config.toml
dataset = "capsule endoscopy frames (Kvasir-Capsule)"
train_examples = 42238
crop_scale_min = 1
qk_norm = true
dropout = 0.1
head_dropout = 0.2
residual_init = "zero_last"
muon_scale = "original"
final_lr_fraction = 0.05
Rows from block 13 of a small image classifier, named by matrix and row number. Rows with one number belong to one neuron. Each number is 500 + 40 x the weight over its row's rms, rounded and kept within 0 to 999. All counts start at 0. Numbers have three digits each.
After each neuron's rows are labels from the 100 images, of 14848, where the neuron reaches its largest size: "colour at peak" is the nearest of a few named colours to the mean colour under the peak. Only what is clearly more common there than usual is listed. The data: capsule endoscopy frames (Kvasir-Capsule).
# gate: MLP gate (model.blocks.13.mlp.gate.weight, 640x320), inputs 0-63
# fc1: MLP up (model.blocks.13.mlp.fc1.weight, 640x320), inputs 0-63
# fc2: MLP down (model.blocks.13.mlp.fc2.weight, 320x640, transposed), outputs 0-63

gate.332:531469529537498480439455478475505543512493477471463575464491484475468530489440476479527493456526514533427517454471449499487456515487497572511471438533519432483550519465583501450528514478485461
fc1.332:540428490554417499520501462516521510558521449501578455535470523440503449495413525529537492517567382573524514447542520468530506541441563507485427480522465510484512482479411492505505547527454505
fc2.332:545475481505537506468442494519541569601507448440533496447510532499449453503529475536523499502564540461525569424504509464532456483427450552448475521490509510511480519419494506492508501539515462
colour at peak: grey

gate.393:558496462515557479517528523463583510517549515493530559526473455571486416538526502539520483470546485550526545400479486506520497532568473452511526491508477461571520540512448538560509493472475470
fc1.393:397504545555502481543498541527418489497456540543535399513514492502503526446448500425572484598502557481467544511480459525504509522472520513579445510469537503397442427514501509514476485525468541
fc2.393:499483535468437486513544494571564508526456458459475516562476463497513484529447463470471423526480520481500515543499504510491507554525504437516463469459500439436535493510560503531500558517515592
colour at peak: grey

gate.10:487548435588485442519474533502563447511494477495430555523512480482474553557482501494447494538563531456498509500548495509511600508465512492487491416494498466462471394520456572493537500490500488
fc1.10:498532547508501518500525491518461439485470486589506534484502492472436414486465513486502482444590582606436495437624422495532456518491509522508547482496533471499490520459484510518398474521460509
fc2.10:531510444455512506466520453489496419474485496467491547484524538531516493515412523464457463541472496632576474453522559538496449490506475497565483509514526485461415538489467491497457495502533551
colour at peak: grey

gate.601:476496514498487567474558453511492479589482485539543484550526430483414514528516440565545499471507485498473459521513501509494475461475540517540556438549531565444477495494506539451481495493485533
fc1.601:559510461494490534465487568496498534522501473564475482576521481418456476522457456497543477537515564498486506528507544490521532441466538539467482523560529479526504528556520566548515521478449457
fc2.601:465429493542555528495495468421548482508532487455491492463492503490435538478527466448472485472535551527487530462494464541485522450454493555484531482423558458468479535495507450445546541451573503
colour at peak: grey

gate.308:451467461487524511520528401469506512426538539473438440553523485517440517526553497461517507529565492480552521551478513436524570511549523504587504501522559570498491506483527526523536480533540497
fc1.308:493452544535569525514488501527513495454444533477464559490448491491501479489561463416470531444537510470479438437548461519534517538486506513467470444512583447528516493509469515515534453485531438
fc2.308:429418576516596543493559468515428421506481500443415526509479474452480474462476485432508566491558561554516459512537488499510529455532498451503481461492560497601524478526554493459505477494502472
colour at peak: orange

gate.318:508525442463450572538506478482507469544467415499525533585450479532540530485491477530487620523453515478442509519469538518485461553535569523503560455453522487505460511474538465476535485522437501
fc1.318:515427443517457522465513530492537460470453507479495469561431521486536508537461523409553483547447548522463468531494451558517495478517595554502540535562499515540521586538542437514550381437438469
fc2.318:559502504492469458435530529491425491466432416496537505557470561479468451453509515498501498518570538534506497422553476485507511545469474470474512485507501464550526487589451391442510471493482450
colour at peak: grey