Weights of a small image classifier: 7700 steps.
Rows from block 5 of a small image classifier, named by matrix and row number. Rows with one number belong to one neuron. Each number is 128 + 32 x the weight over its row's rms, rounded and kept within 0 to 255. All counts start at 0. Numbers have three digits each.
After each neuron's rows are labels from the 100 images, of 14848, where the neuron reaches its largest size: "patch colour" is the nearest of a few named colours to the mean colour under the peak. Only what is clearly more common there than usual is listed. The data: capsule endoscopy frames (Kvasir-Capsule). In brackets: how many of the 100.
# gate: MLP gate (model.blocks.5.mlp.gate.weight, 320x160), inputs 0-79
# fc1: MLP up (model.blocks.5.mlp.fc1.weight, 320x160), inputs 0-79
# fc2: MLP down (model.blocks.5.mlp.fc2.weight, 160x320, transposed), outputs 0-79

gate.139:115159134134091108130080089120109110142151110179132052126066125139188088120095100158148109099115138047154148080138061120158105156203123158131175088157149153199116131136104175128163160081164149136094142123107132127170122145111098122169101101
fc1.139:117156075178075114144144099082125120105193153183126162157110181179054107076112109113133195106122110163117127107129168167136170133152123146184123148132058122186130142190164112155187188189138107147109142119098120107134149161121091028127118091
fc2.139:082079101080158089113114099147132122160165077118109143173140067092124110184167148136133162165122147132118107153166158137131110189143084150121131067139184068153118112068184142125129116139140128122088154143126147099073162138180108144099104188
patch colour: orange (42)

gate.101:132119106105162123122125102145129143134143102151094097077117117103109115074139199103102169128138082075109104132096146121130111166109090083137056179129132108134111171088115155142165085120155127094156101110116097106140110119075059127163086123
fc1.101:109134114077136103157112114094159107122178140146128096125094201170163099148100148216143126194164087143087127172134181119132126111136109092156078183113102061109148130122134123139138107136131158107101140101129090172150102141102103158132163128
fc2.101:137128078153121108109149131065123181139151124096141092165131069166092122194192102119136055108129138160096121124122129119136116196049149088103150103121124106085147085173135083133090089091143089135103109245095151170158160132090086123090143174
patch colour: grey (43)

gate.29:141093164141069135161110055155059110162107147125109119175108157112152091130160125170064102150153111195145113123153114138135136120088125104122128133175113135112148170152121116124139161093162104130101107107105177176153136123165136096108114118
fc1.29:112130129172114161100120142145202119173108145155118147106102110109163162091136097072125126121094131043093126128129160143119128139091113050124124107111134142183103128096147160120170101128166045155110140160104091118094141201100160115113161107
fc2.29:105146154096154100070110117095118149070143136105126083120070128148136118128132134112151146141139195113127127085134110103137086110095096123108111088188183144186118089102113114153113116134123083068145162080095171154151172106160129170137111067
patch colour: black (71)

gate.133:186148132170123117127118086142107145126179154149094081057139157196118148148107184120151161170086095124186169107084094074184143091125139177137138104149103126132179103120101160140170158092156070098169070109121127152105126131125143152092117140
fc1.133:074108082136143111161089114099094128205068102137157139124132153083125140108151084115109126098147104139087086184132130161095113150091126129114131109115118146136107182103203080105131056158105162179112181099079165075088180178121121104109120131
fc2.133:116196167163157091161129128124196109070135140158175089190083052152138117112138127109141155119136084114128133143173133129149122107150125179136100071129095122143147164084085115170063115137206163165138114146020167140189102167100118160176109115
patch colour: orange (44)

gate.35:117161094166132128091104166146141107119135144139126083084118139069064114092181177122167160070120149162149133130082145112114143104141111150137114124108179125123078111125120154096165135136071070081129122118110099103125096177151077135080088118
fc1.35:109132165070097150106079084097121157137130136144095077148157088139173100104079169146144098062193160085165144094099093098135143147117122124169112226151084165081151104139152162115148132185182109178103121143147042115172153137165149099161128145
fc2.35:121070131099088099169072194200143169128125150138170083176117171104132137107141156124130177132128119177116082171082112133164113155149126173161117196153092095093095130145083129104129056092146098149065093104088116083154096135141156088112100101
patch colour: orange (78)

gate.69:080126111147127075075110120166174211168178152165121107166094096103181140089122080121160143122155137149090126055135142140112095157132133149139132142114065130061081156114170131133112142169128158116089132149141083153079163117122042147144099116
fc1.69:142145161164089090160101106133070125124132093148082205123143120180071153115069149100145116164111130140182109102158067149121106175124116137066146096193065070129133114139137133148152144146139125078089142111147098089132129130143116084092191137
fc2.69:132151173080092127140132097172120124147150108120079032103121135133166122114184185064095201110148127121157115089090130091172184152125143106168056095113080115136142045107145164100088168148108098127151166106127143145130105139100123135205130068
patch colour: orange (42)

gate.25:123106173170151094097154170136139154099082188138174086095128131153138136092109147119084070134151085112180158139130149129125090093170132170130069107105147191102127097112094157145199138194181121073163119074149107124084081103174149102179152116
fc1.25:091100155062126112130120123138188138161140077104125105147080143171134116136112125132183170166206091123147131202112082036173140157159133130103165124090098143120074155153092128090150177110127124162081189159082174093151118141179113165131091128
fc2.25:125133161125176107139083145153149112150159107133147079072098121174105124184092186198108161128125165110104099101141122122125130109147144147150111165207077088082104135159070181106084197160100177118093167116140122132147128141145142155155159118
patch colour: grey (28)

gate.188:168158144105109141156135146152115128175118124079141113152104128055123146142163162137120147087146088172120096170187055166156183193128126117149093129139099086105131157179130108118080113090109077127214165111126115153177118142134132113116073115
fc1.188:108146159200126177120092157163100101041167149119105170191154134081158120095117088175090137121125072166148197105148222096075125110103149135119118148122116139088165121110117127088118141115149174097065129150141071074130136094147138125184151142
fc2.188:086132139116133176118070120157112091187133157189141109082045184114144133107137108125114137102097119124122140098123096129127135140117098146101197145095141139154158122205175158125125156093222099145151101093164157181104130119086143130126133095
patch colour: black (64)

gate.84:133138147135209157115086131086156153095045191180099106129108085090097052089088122140157092151123124151184117091070139152119162086145161136121078139141125119064133135142100115105160135148127070140109154086136137153142160136129097184127166120
fc1.84:080153089118114133113054089086145113127076124140135126125128120151098208110141097108122121157144072095093115124136069204115135078095153091159098087174108105158092120119157091152116126170139094146127152152112092121167125177130134148195122113
fc2.84:128147140124053084143128105160167142135126128148094073173118097097071153101161143175128158171134112159109080125176153124171107179140142106108063138160091181138125144155157144123081167104151125092119157136176098095097127108126115131114097150
patch colour: orange (34); grey (28)

gate.163:126033130083118116090095085102110141126117105139209130086152135186109146129104143118142152135151176164153141096083132176141128106130173180155141138095148094116109129127152099113146092088113068120176105105149188109112154127100164090162150170
fc1.163:162168139079115151131124158137096150046159155129176103132145119135203118056149147121158093130092059113143116143170158106133197135153099134106116134105104177143163099143123127135110089144112090091148158139132088150145153150085130172165101159
fc2.163:108126107122176167148163120221197147097110051104133132163100175149137105081161112163096092171111067140120135119109115087129183120132130142124066054108131081178125190142167071123137164152098068094155113103130129147199114157170119115102078157
patch colour: grey (56)

gate.47:164096157092111149146124126157168081138090072144146112056139185157156073136120111192086153132202065112130151175067110038097124126156122162110138104150137147170120127164182089145135128179109127196126121173113072150132096167085115064152107119
fc1.47:108048158103132092152195064118162116167100115118108167171112064130150127109134102158147174121117178134206121081161065128111120117150209166132142088166074178142148185119155134118140146141141119105088091154157154112118178148165110072163065109
fc2.47:133118162138117146124065143108077219139068104139122112131112119155119104079102114166139127108171125149091129132131150134073161101075130110137054114087182095110093172120205138134127115184104142115152132071139093112071123154136139134153141104
patch colour: grey (68)

gate.208:154143110087140131204138090108132136135094083117156140105128109122099149178115095138170124103193168137075087107173139151100173062143082125129089134093105129173110080143174146099135087097121169144100072115096158113153129102177094143122109124
fc1.208:103080132132160066111187194123154146107098141115155068159100133069170142090103169106103194179155065123137116110109126093124110094061146133159126123159145183163147145105076161131120137155131157140089153129145155132100145063141096110154194127
fc2.208:130173168129142082139185109134174091128168105152100153073149154115096191130179211176187089151118168166097108135104123113143167157151156125112087152081057059130138132059116100130112133118151070142140167129134158162137064122132156129142176098
patch colour: black (71)

gate.240:140091187158101065029151136118160140090079133107129101127123108145107123120149066151133137134110118096138078102111073217076183145092105146098132149152163142123143102130140108156111152118069140196137110106143173189155135192109133175178132132
fc1.240:132114143061079157185115138128128113128115102111153113059118156019155085176108152115142153171170130147148100072087127086076118161152143068144165128160129106135162151130134099162180132158156099159055089111111115132099120118158141056098119162
fc2.240:144148159149059108155112124126169152186112131167168126132072120098096109156104085070093082122149094164161135107135132132107163101147159118112158123154068199099145124110167131172125124074142199145163081108099098181123151176131148175193119143
patch colour: black (90)

gate.294:140154109161060142140166130080168114093072121098144090165106147097122130223132130143138104118135084124142106123136137137125220139105169147148087137184139141040141181114112170119121182110093088157120145139122090096124111120145088128122167063
fc1.294:091163148038157163120149139162147127096144121155109087109129152104137139117097164144169132088160146144152090141101143124133095098116148139101164136108112149140181111152080133153149123135138099134099199089116109137111094081094133105145195165
fc2.294:179077146139148141136103141141134136097138172123154142141123163082142093157110154119174086086141120188146094051148021128166057146119130148191172112122124113133147111108102185139099171187148106141103084165116101143134139096185133087162101111
patch colour: grey (39)

gate.287:167211130119122199126151194126157095143129125106176110130138126128163154162122167147125124085203078100117147094032089083130131081205206083109095077126120134100101153123154158172095156106117132131101146116134089164147156099111133104185133078
fc1.287:091124152183116047117183156163144156140129140112182137088107081114104174177156128186092163130142125103111129141178165133087092133168113136115168154120132105095078117169119112065182126125139176134221165086101127086122140106084101146125132109
fc2.287:130144153117169125065105135111125088128197144112145055135105128137116108144175125099181158119118139086127138183089092083170202144086149125093095162130119065144108165157136110143142037212117174138153158086070120104153137076167109143146158128
patch colour: grey (25)

gate.293:116134110087157147123153067136174082068145084066111147075136158153134148143123060126092172117084146142078137107076133160148148155115100145156172109101190175117118134115125111142116150147136141164201185138133096108138144136129141066175094137
fc1.293:180095134115134154089062182088113152147122141150117078114128158088110152142116141136143140062152154094158114139172077131119147113087164090120066052155109111097124052131141075144115162081147106187132131161163189178116096129143113184077152092
fc2.293:172149158136134119062131126105119161117140146152175129156103137124143117132082082115074089204195165153117113104111220109132138098120091141098131109149093088120148117121111142078142159137160124137179085165132145090167041096194127120095152089
patch colour: grey (35)

gate.34:155151146105112147134135158166137171169084139187153156161077087136141078181166062139145128124122137135144091177118135130125087072153086124163080139100084115149138133142099112173116105116078133111131096094124135131111151132136158105154119114
fc1.34:165189123131147165144130133142104137177117106118125097145123110136138094130086066086211126098154131136125157134138081127151086132090125086121127158085159149120089171144124154126089113065135178126075190085145120114106163097126090122122120088
fc2.34:158134177121149158144103062121112163108143114142122180145091161084163168209155140090160123145152167195071139089128140117169158118180126164087150130141190128135141106150176111079104141085112085106152138153157148137138137137117076090085139088
patch colour: black (29)

gate.41:129102134148163103106152122187119111093045155182155189114152116137165133119126079150154110134135136154130114173136144195160056099185132136137099111142110151095134144138138139156113153066079129096106109065102096142243120152106148093219135140
fc1.41:136116107089161110126134145135154128092102123062185124091120179125140124056101169124166102134114135137139120117125088116105111090143154115134110150173179173145128077077170116159170146091070058106085092169147092125143144088115127132146092132
fc2.41:150129080122190124091178133122136139101143110040172124132104091160143111102183125137116092109108139064189118089138153130133130148169153083102126119134120209166124128103134095185170130097107160063117111097176114142083165077140164104113120142
patch colour: orange (50)

gate.214:179098188167113161189146121099118131172158091147129120101096092083079091138184115142132074177172142119152104134129162043139089088159115120196077114077100146141150106115121052132137168077157140157095144136104101136165157112133128125156101115
fc1.214:155144135116151151108171118122114091147204189069140150115103094116132140144106145187123155091117124113108077133112172143112089162081145172133168132149110108051091173181099137184136045119223102137135151155122126118099153076108149085188145140
fc2.214:111184125128135105065164138126129106127167133197098172128113136123156115121099120145175123082099160123140135141144161129153097118138136153153147089091118100110137179126128140139087144151103088161142107164136104146130139153097159092103096112
patch colour: black (67)

gate.271:193137147171146119119084125113120130111061156152102115090157071113130115107133140163136149134127109196096120135140138082133130170129091141102209147123079161146139156136067098066078130162114123133163094142090113158174053083084196123109127108
fc1.271:088109190105113158116139113151095152160163173078104077081159195161108076179062163150043152065112089156161148181103137140087104166159147126096104090077116116149133103146142154155130152111173090125116151098159120168134120128131086091179196176
fc2.271:109110171183084105109128110133133094125077143136122071140119113114161121107158107141103131086057201100126114156117164134154175132184148108137134105107117150093120141101115126142142101125154151113092143134131151079148162147180164115120170086
patch colour: grey (77)

gate.19:070075174167102178129199115126103094111153158093123105079151113135169111139110121127136148114127174170136080092214154126126158095191090175129155154155096196131103154105110126111110042168062139137143061076100101137132125162151149128152088101
fc1.19:102144179181164096119115146175096145130157118158126158096091114138098152131104138143111170151123170121168139153144150124127103083217085090212172149166172127125172170101165192156135126131071140135076115149092119121154195141145076129192137120
fc2.19:129164102189186183068117141117142128066122160153106137134094138067119123111129126132098155127077159109110099157133162088139152170127109125116115125144138112095099108099156149208123141121154137091123164116134134106160184130170114146142089114
patch colour: orange (30)

gate.197:139208142198160124089126113167155134186118128113129127118103120124158138124135106121108141135124139165158136117059114150128118122153114144136177095141143157138164118085124130060122098088113091111098064066123206096117167143106155086143161115
fc1.197:149112092116102146099076157088112101100151099101052133125081084181092114165113138150133104107122126107187144114088161100105209125153122106152073135127168122093107169152172066090104167049112080099134141099166152167164142105143133140154050110
fc2.197:076075128137133113095148113134137130183116171127177153081134125107088107115156103122048123095199146152033068136121090144090139092147152139092163098158153085087169142099110107149159135147170120134118145083087121100141107185123127160135149116
patch colour: grey (32)

gate.213:103148137137140171154146154093139162176079128067115113173097141132135073170150153122135102188137128103103041113125104111120141142113173170094140168165121130085165131112155177114154175142145078097113160077166145139095132079166107096087144114
fc1.213:154117100141118133158097111139139062112203151108150127112125119168156148127166122134118135145105098098094153161113142173088135139122192100141084145135156123217111126152134135143116144105140153112125086113087109070152226104156111155137100117
fc2.213:116126124144105095172140103102137123139119098150108141130123040142153029162119128107119121118109189124146133078108106088147133142125151071155153112115176151079167178108157098091105138118104118134134145130124161155105112152178113100105142185
patch colour: grey (27)

gate.51:153092118135101103171116137133112180172087102125131150110090109117059128146091140127132096147115125114104208171134113174127096082125073120132099113134196172113163106119107141097131155133172106170142115093087150077217135091106189109160156158
fc1.51:174114133148112121145178136138161133156109135147069155152126150052152137135096057087151134163128121148074123143139182142154200124161138112098157084072137152151142188115094128183151138149094125154079087151162108120140092135149190133134174130
fc2.51:128181110165129055116116153132126138137105168074112101161175134181153123127142141181106128112089122158190123194145086099124102111108128123109073162117147151081085140130088134172132098111132116136145085165098137131181109175177115167141145109
patch colour: black (67)

gate.45:168154122162097174086136106082110142127135146117126090068042169091098100133135143114132085100164077120123130115156126125090136167135075162142108130177148103112117146122176109152126128123105100092083158102130139184146082140121061158187092190
fc1.45:157169144140171089158110100153141051054171158134076143202119104140131144159178138117114093108146127084191151124129135050106168117073130129156099171160148110152156106152139085085136127081085124126174060119068155120110133167094173157122162096
fc2.45:114150146120108153227119127146114108172115163147096115106125195084152153161102161169117097102086130113139084192121065078138091104179127157166133105080175082135079086116162157126167090105096132091177092166179078113095169165137115122132064091
patch colour: grey (61)

gate.82:121139126101092092114189083117128140168115080207163144142106100095143078155159069127162156077127086167171148150198084098130109121107153130112109152084168199164158168128142123139168122163106139150165173102106103152165181110107098132135055111
fc1.82:128122126107161090162031125201157145109196136130110120139122094175109155048104125098083149140132122112152146101086125153144092124110130089182112149103121140144165162155080112140117164160191123120105134138080136106096059137125142146104151118
fc2.82:142133208128092102132120089129109173093101158040145133168102075167150137089119104109127094154065147177131152175175101160086126151119119110083100116104162106090204101136147143116125111101104148155125097116133134101145172165148118083165147159
patch colour: black (100)

gate.267:137112131196099117111123145062098104167141130095141089123132131076099125093131091165131104101044135160122119114150137133095111150180110156106143083146142163087133100148113093146128081101103159171154104106105080132089142165092138098082164117
fc1.267:154131135092139163077168102141170161146122124131154091128138201172138155116144128154126089163107087122183098183109057123121118094142162172180109133150094134149155154085168092202080116175155085161107142173087103105123153099129106114164102111
fc2.267:120094133151135153116146109118122171122095134146164111194047141140113141068134084128163172105215134118148123096126093082151085079104076093202202100146106123104098093146154118134033140162153108133127126090105107135125090133131118110123076143
patch colour: grey (48); orange (32)

gate.179:109135195119111132126137157090154170153168125050193130158109141178132176136196105098200133145119087146160119144136100082080157144112159082120088175149173122116162110084097177115085137068129171122145141134129155123140146123123095089149150093
fc1.179:112078132120079155173109130147090100106071127149168124151137183109101142122166160148181149086149070117129078094172047139112146145137161101106059166043175102149167155103117093131157145101064172127151125101114116133169115149119156126184104113
fc2.179:110081088106162145150098146132126172126133118187101145151099157099099169062130122145123162055190128078137167158072199159182152210118099141091165130159082077129077151156088169123093113164175077100153139139161105148102095138143109154151171172
patch colour: black (95)

gate.86:166099071163138171164145115101138173156154165091184147153127130146131175107120147096128157103056141085120139165134138154065170119180171105131089111111099198179140136109128090094096131151107153152122164102167095129158098124132143151130151062
fc1.86:148087093085154166110167125106105130091143147104128107097128123137113123188079070165146086174117128164091153124128140124138131135190095096134163139159152106091148153125163113162167109167105070087143165095173105155112118118134122169146063169
fc2.86:133196171123092131153158078102116147147123130066113128115115113146064183119098131066146127117111176120104124134120096143126105120145131123155150141119087157195116151168120144176164099129147116125081146123159147133135181168130143037171085094
patch colour: grey (31)

gate.302:096122121117183168098116137155062155176148121100211073107074125142074110124105120115131172128119139122107146116145126147100143072145152158129088120122105207183132122147166100126140115093150145113147167099147095110108094080091109135146193144
fc1.302:151076117127088136141086156134087128114151093126123145120108069121183116137118138109168125135137103094103153088093085125118071143087084145131138175104087126133109146085099121124084079166093090107106063117170119108178128145118102157120175220
fc2.302:091115056180144131149120148167135115126148100108153068121147113114095093122057125108206095102140130123171122089151179128189106144160125129147104133076139086105125093165083160142097193085133148172098125109119185110093184112112112100163228143
patch colour: grey (30)

gate.10:217162090074143129114122153111130160172141108139098118091141116103110150148116121103235127072135115108165115102183143155115136129115140137163078157079122182135110101097139169060113199102039141113143173112122165127158087165190062111129133104
fc1.10:066162102128150109103095143099111128162117180174112125086152143118116180079091084115160158105118180080092086111214132155159093158145176113174112184117160093115137148161125178131095114102139143170162163166057147137152113130132098145109135181
fc2.10:138124113203165141138132164142105163125157194147167151083097095143105105085142109094122169105160098080099089140091136088093079085100065115101200138135164125146093219133149080118164088103180090148123162150163046173121138168084130181107164167
patch colour: black (99)

gate.160:149080128110114160116188114160131088143077121132146106141159117171075153107084116114114148133119116113157089130122082114099137120118125141144174155133144153193158124093152125165119110150063178106119189121165171122119115144121080147139077067
fc1.160:141110168044142192139168157087115084076134126137112093066076121115115160118101151137161096175125145133143092167111123106132118099121135114169118143114209129151151135155099185132093117118117158094136152152109186076078085212129161134138161126
fc2.160:139129153179109157141199124127088147122177157152073136137091168142167152098144078141055137090141131198054097183128147141092115166089131153123088168165135169060108103151064127147140158154120159169091130151133080112112091166120152096131096092
patch colour: black (25)

gate.110:089094118129096182100090166179164182112207106100129138053120157115075130166139151139146122061084148112126104169127102140125153150128112101167118095105057085163137114129105149165147117147131125163158161133143156111076056125146078119145189135
fc1.110:111140091089130151151083150135134154112171109083121089097111068158147160135073133101129120181125112148178116147162157172143172170090146112168092113082048098144098092118078117140125190121077096187181172150113145159080122097086070151154142180
fc2.110:173126107166069092106167113120125146111158119164111150076097140093087095078124125126095116134114166135105157146116123073105123128081200070113153161103193125194127122099144171111144159131135141215138157174131054165174048088099054145117161162
patch colour: grey (43)

gate.190:087095078127136108162205190171119154093147147107119167125146152095135137148033151167133151137141175181136138087105113114098156097161149115139144122031126171108130126112121122128095119105074123154162085091104145121081190167189122067093134119
fc1.190:106173142127134143154106048188174107125104144143137080162095124122152075096179085139158095157136041142226085099104107140131143165109097144176112118120128158118152126141103119128088159125082118115115124088145125175113154161057143140080122148
fc2.190:186065084103096132146139110178100106144163107115129130131079132163152178082167177139158121126176171118084160137185050074139104134109124109189159124114077129069125180177096117173150102111128119136173130103132115182137125118125135147082146124
patch colour: grey (62); pink (29)

gate.68:094122116084103091152151104090197106101109148119161132119176121087087097129073145184084120091123142114148164174120096142138184150127127157101190123163189115118057151135121115154131111195118124092138130107175101099168114128089134127166104070
fc1.68:184133120129130185105132162138103176118133191121175161156125120179086108138115065106147079058103150173159125098193154121150118124117131136168107139069079140126139122084094160151143152125171092135135102122113188143151092120093063049181170110
fc2.68:126097135174076115087146104096092100115178131096131107133174141171095125157086102105131157100117157136064129096128093111159085125167109117147165091158135144143205148150133107145162136196091109192110065124160083165106166088099111122158107148
patch colour: grey (28)

gate.145:159082148072181111065163113113089113083109103138118099149177087139113141092084085136145204136156174148172093134069184137164121162087107063116157135132161109110138097116091116115136139161095124157107185175111136206144138160134135157103162114
fc1.145:095107136166104122129100118128134126140191160062129048164103115135112126121206156144096107198129095092111134106186124102072133094140070136133096129169105023116129112148126165128137179124172113082047085121142138149106123160117104079141125116
fc2.145:151123166100174182139101164104101111133078166151145078089175171167137136063107149177146124110113148120120116113108142113078150205135120085148105111064112129133130097100112128108184122110140103084113213120130171110097119144094128114142113115
patch colour: grey (76)

gate.253:163088179193107094144104113126142087196115115140187078131120146124144074091142182109087136091177163175104124135138111166088113073115138115141155159157145180112156115092124138113099122148138155139132115150109090077032101154155104079108140129
fc1.253:154069147132135147124145109126115137111163068104124116109167157171099170112144088158099118089187086105138088130157119109189105162066161126112113121105090100100105144094131106122160138178150170228114154138097137224197163113120122098183111076
fc2.253:061168136120095093093082146136195101118166099101174153133163116137139119146191164185203109130051149092131130139108107184151130142144145101107163147153152115111150095123155181113191154115162131136078134065134069083083149166119141132111165092
patch colour: orange (100)

gate.120:134135136097147209107078102146105160116108094149182106089206126173157137154134184124120133170092115093138139091130121133106110169147091080110096103134094167089120169075113136145157122100130157154137067117152154114162124137137152138121111130
fc1.120:169078098170127106125164061112189145101097134159113127121112120163171158134151185097113133097144167064108146148115119045146077150099162152119104142157113104112108124089052076151121169177197163101196131125099132162087174154150206079101123091
fc2.120:120151070108133111153165143160065114104195156108127137105137122123118091100150090134137137110075102141123120178166115165138172167145139059151143144179095153144118124118116175134184137134087126117146120163139208092129067080159135146147183146
patch colour: black (51)

gate.187:063098171158117138165126168141157117126120186135186189095164134141170089149133145091163094084141072182113103123104121088102109106117058109106149151157095133112085097117130110192144158178160170148123139085121153166141101041126115068102183120
fc1.187:140124083150111141112219155131119201122155139097158153131125189151091119149089132114155143153145127153149148103116138119103043101113127103113131159174129099104163098137182120095133109143129151135154130135151129134103151123127108155164147149
fc2.187:104117128183149178121072074093157132141146112144149107189139118163119138183112124132152081071067139126157130134136134157118165159107089096088165148131160139120131135095124115137152122176135146104139057135093203117118203123161186117144147095
patch colour: grey (53); orange (42)

gate.116:160126073157086224113065136103140187100084127113119155117094124152158121154219158140161167112109100149104122144099139132073087116133161092158071123141069142059162111135098114127112145117121095143125114212076114117182162145183229198144120144
fc1.116:169155113114109140099142102179125151093126105120168089107127145196108092165111089088141154105139079126155160118162099153112136156101140120110080041045175149122139114124147125096096128132153119175063123103106142147075109165120111122192165132
fc2.116:134140145177166122077143185141153099130131147063091154111111143115143170190132117172160147106107139104194094124089121199152092164192118155094099093149072175104110180128119119074140108073140171123130108111072108078137096168156131112133106159
patch colour: grey (47)

gate.314:144075157143097110168105069094129164116125145119097124144195117135126101106167141140082220097143084120114156112114114134136115037155102117090135136094125034111107026110153131061120135116135149166130103175107096086097125129170151185161234141
fc1.314:123143177141153165160084139173115097151146208148086156129088111086113122133082119123150128162145086135122127172138155142100090148188086108155110094139094123119113169083134152169073135157180089179128156090130131128151179121175120121105111184
fc2.314:083171141073081098092091124123121147113127103141109094155100154051154112154175126118124183118161168128098176160138098144171114100119159148164061147143115142135109113151141148209124150144127173186124107079137122086110120012141101120106091138
patch colour: black (67)

gate.316:071119142124118110148136134097105110169090203091082156153109059168065127133151125184133176164112140139120123136153123161138137113145136125176084122151110140110143150153122078145092165158150084075108138174111108107098162119108107117108119110
fc1.316:081092098142126110138159137124150107157093172145099144151122051186106133129166125126110114183109153116155114150153156099170144039114166115105160059164112138174130130131151144158065126055177112092150103162085135177134085131185157109151140103
fc2.316:103178134203086116143183199172134137092086079122106121131128150116108148079137186098169136102126126156122107186067106116162085110112164144112133082075144202138152096163125146148141090161125136136182146080120120094099082116179094137090166160
patch colour: orange (36)

gate.237:150123118093115132117146062108137164129103102151152155111063104171173169126111120064124136145189101127098116106093151172133141183094155095122127122106137136162116145155099159127151131139100143172159174127122092088176147138149156132091102117
fc1.237:116096109171155122093149092089119146115133066160182088137136161136115057158135183167133139121086125139112200157132171156173095131061173211141105122123163108093088155148149126108122106209146168155098145161170126129114159114167153164161134146
fc2.237:121114169118137122154132084121059108122106141054148125133113150095129135160139156139174131140090142148163117160134156107129160153104156168104165132104136044089141173146172115135069165134061140146144106166115189136119096114144144109199137111
patch colour: black (97)

gate.211:136156148177099069152128173120105197089097052144122179063174121120085128104112110099137082158114134134110173134187164152092141107102118113090122158093121109157126104148155151166193141097108108106118127104090137120132099113124130109190151123
fc1.211:160125091107126099163141134137141148153128168149152157103171142087152152204167087134184146106116047170172071113145121098133107208091130144161109185089145122147042127124112140149120114121158167100169087213111142124142090118106112085065150154
fc2.211:147121172113169191151140145151157053097094198091113161183101154125196178084128130130161113117113091133162142165107135121094128182094142158099105073108127170089142108090134148152161190142109147165160114111133139123204096095100174090144100118
patch colour: black (76)

gate.168:123133149135105133112112078114171088190125123118170107110116113165130098215139146147138135119103061129147113091193140152158124101183183140122121159121104115149110121120181146175078109142150122098141156160110137212163089111131170115170088107
fc1.168:054195146109135103174099061094130077132141093120140127172115122121118099149146120111160125112126051132187125095090155205136103093174108163072125159090174094100122177146151148150106154082117094085098115153157181130121183108144129151133106148
fc2.168:176121070122104074124111138127118120053168127130110137104137080073137119156190128165137103156156115160135170139164131149205126090068159149097095118096167100220146106098134046169098155128103110103178158148118108112115128168108142078131111132
patch colour: black (35)

gate.14:096153158111131097086165196154057135139103049127079075116090090103141065187123124139154102188088134177161131119109107070135129171091143100163117149131170172109165123111097147122173084105132195122136131100121116094117113154116127155128166143
fc1.14:138088061109097204165123102089165161089095084148115112123110115126145081103138149106177145082168112198146121201148135144102132153127114106144114137110129146134092077115129159103117086127166150174090118141051140107127160092144146083136059170
fc2.14:168070144106117167166123134086142108096114118073188067134109091134207099134188122103125120177134109100134107150097126136153124158090131118137156146075133123103124116144083135081143142099155118145164116140127127135158117144103115092196122116
patch colour: black (53)

gate.140:153160180109112074159124107067155184157083122126111138144146146120076126116149136176149141180120128139163072127169085138125148163117130162161178147120141097145141074101115138113155100112158160074076094093165146116113062117152151163185123131
fc1.140:098115102091116134159177130107111111143145084119178089117109117145193183113135140158127117117134102058031178143095184130100154105165121125077130118117124127119120169091148108202121146091139135169155150125092122165095110164126167103134126136
fc2.140:154174133094070096116164120119076143103103152079082132141101160136097094117109120153091103111158145167134077152190106074085140139081116156218035095125177165105149108083195156098093137111109090145091115152151182165132162087184136150196143133
patch colour: black (95)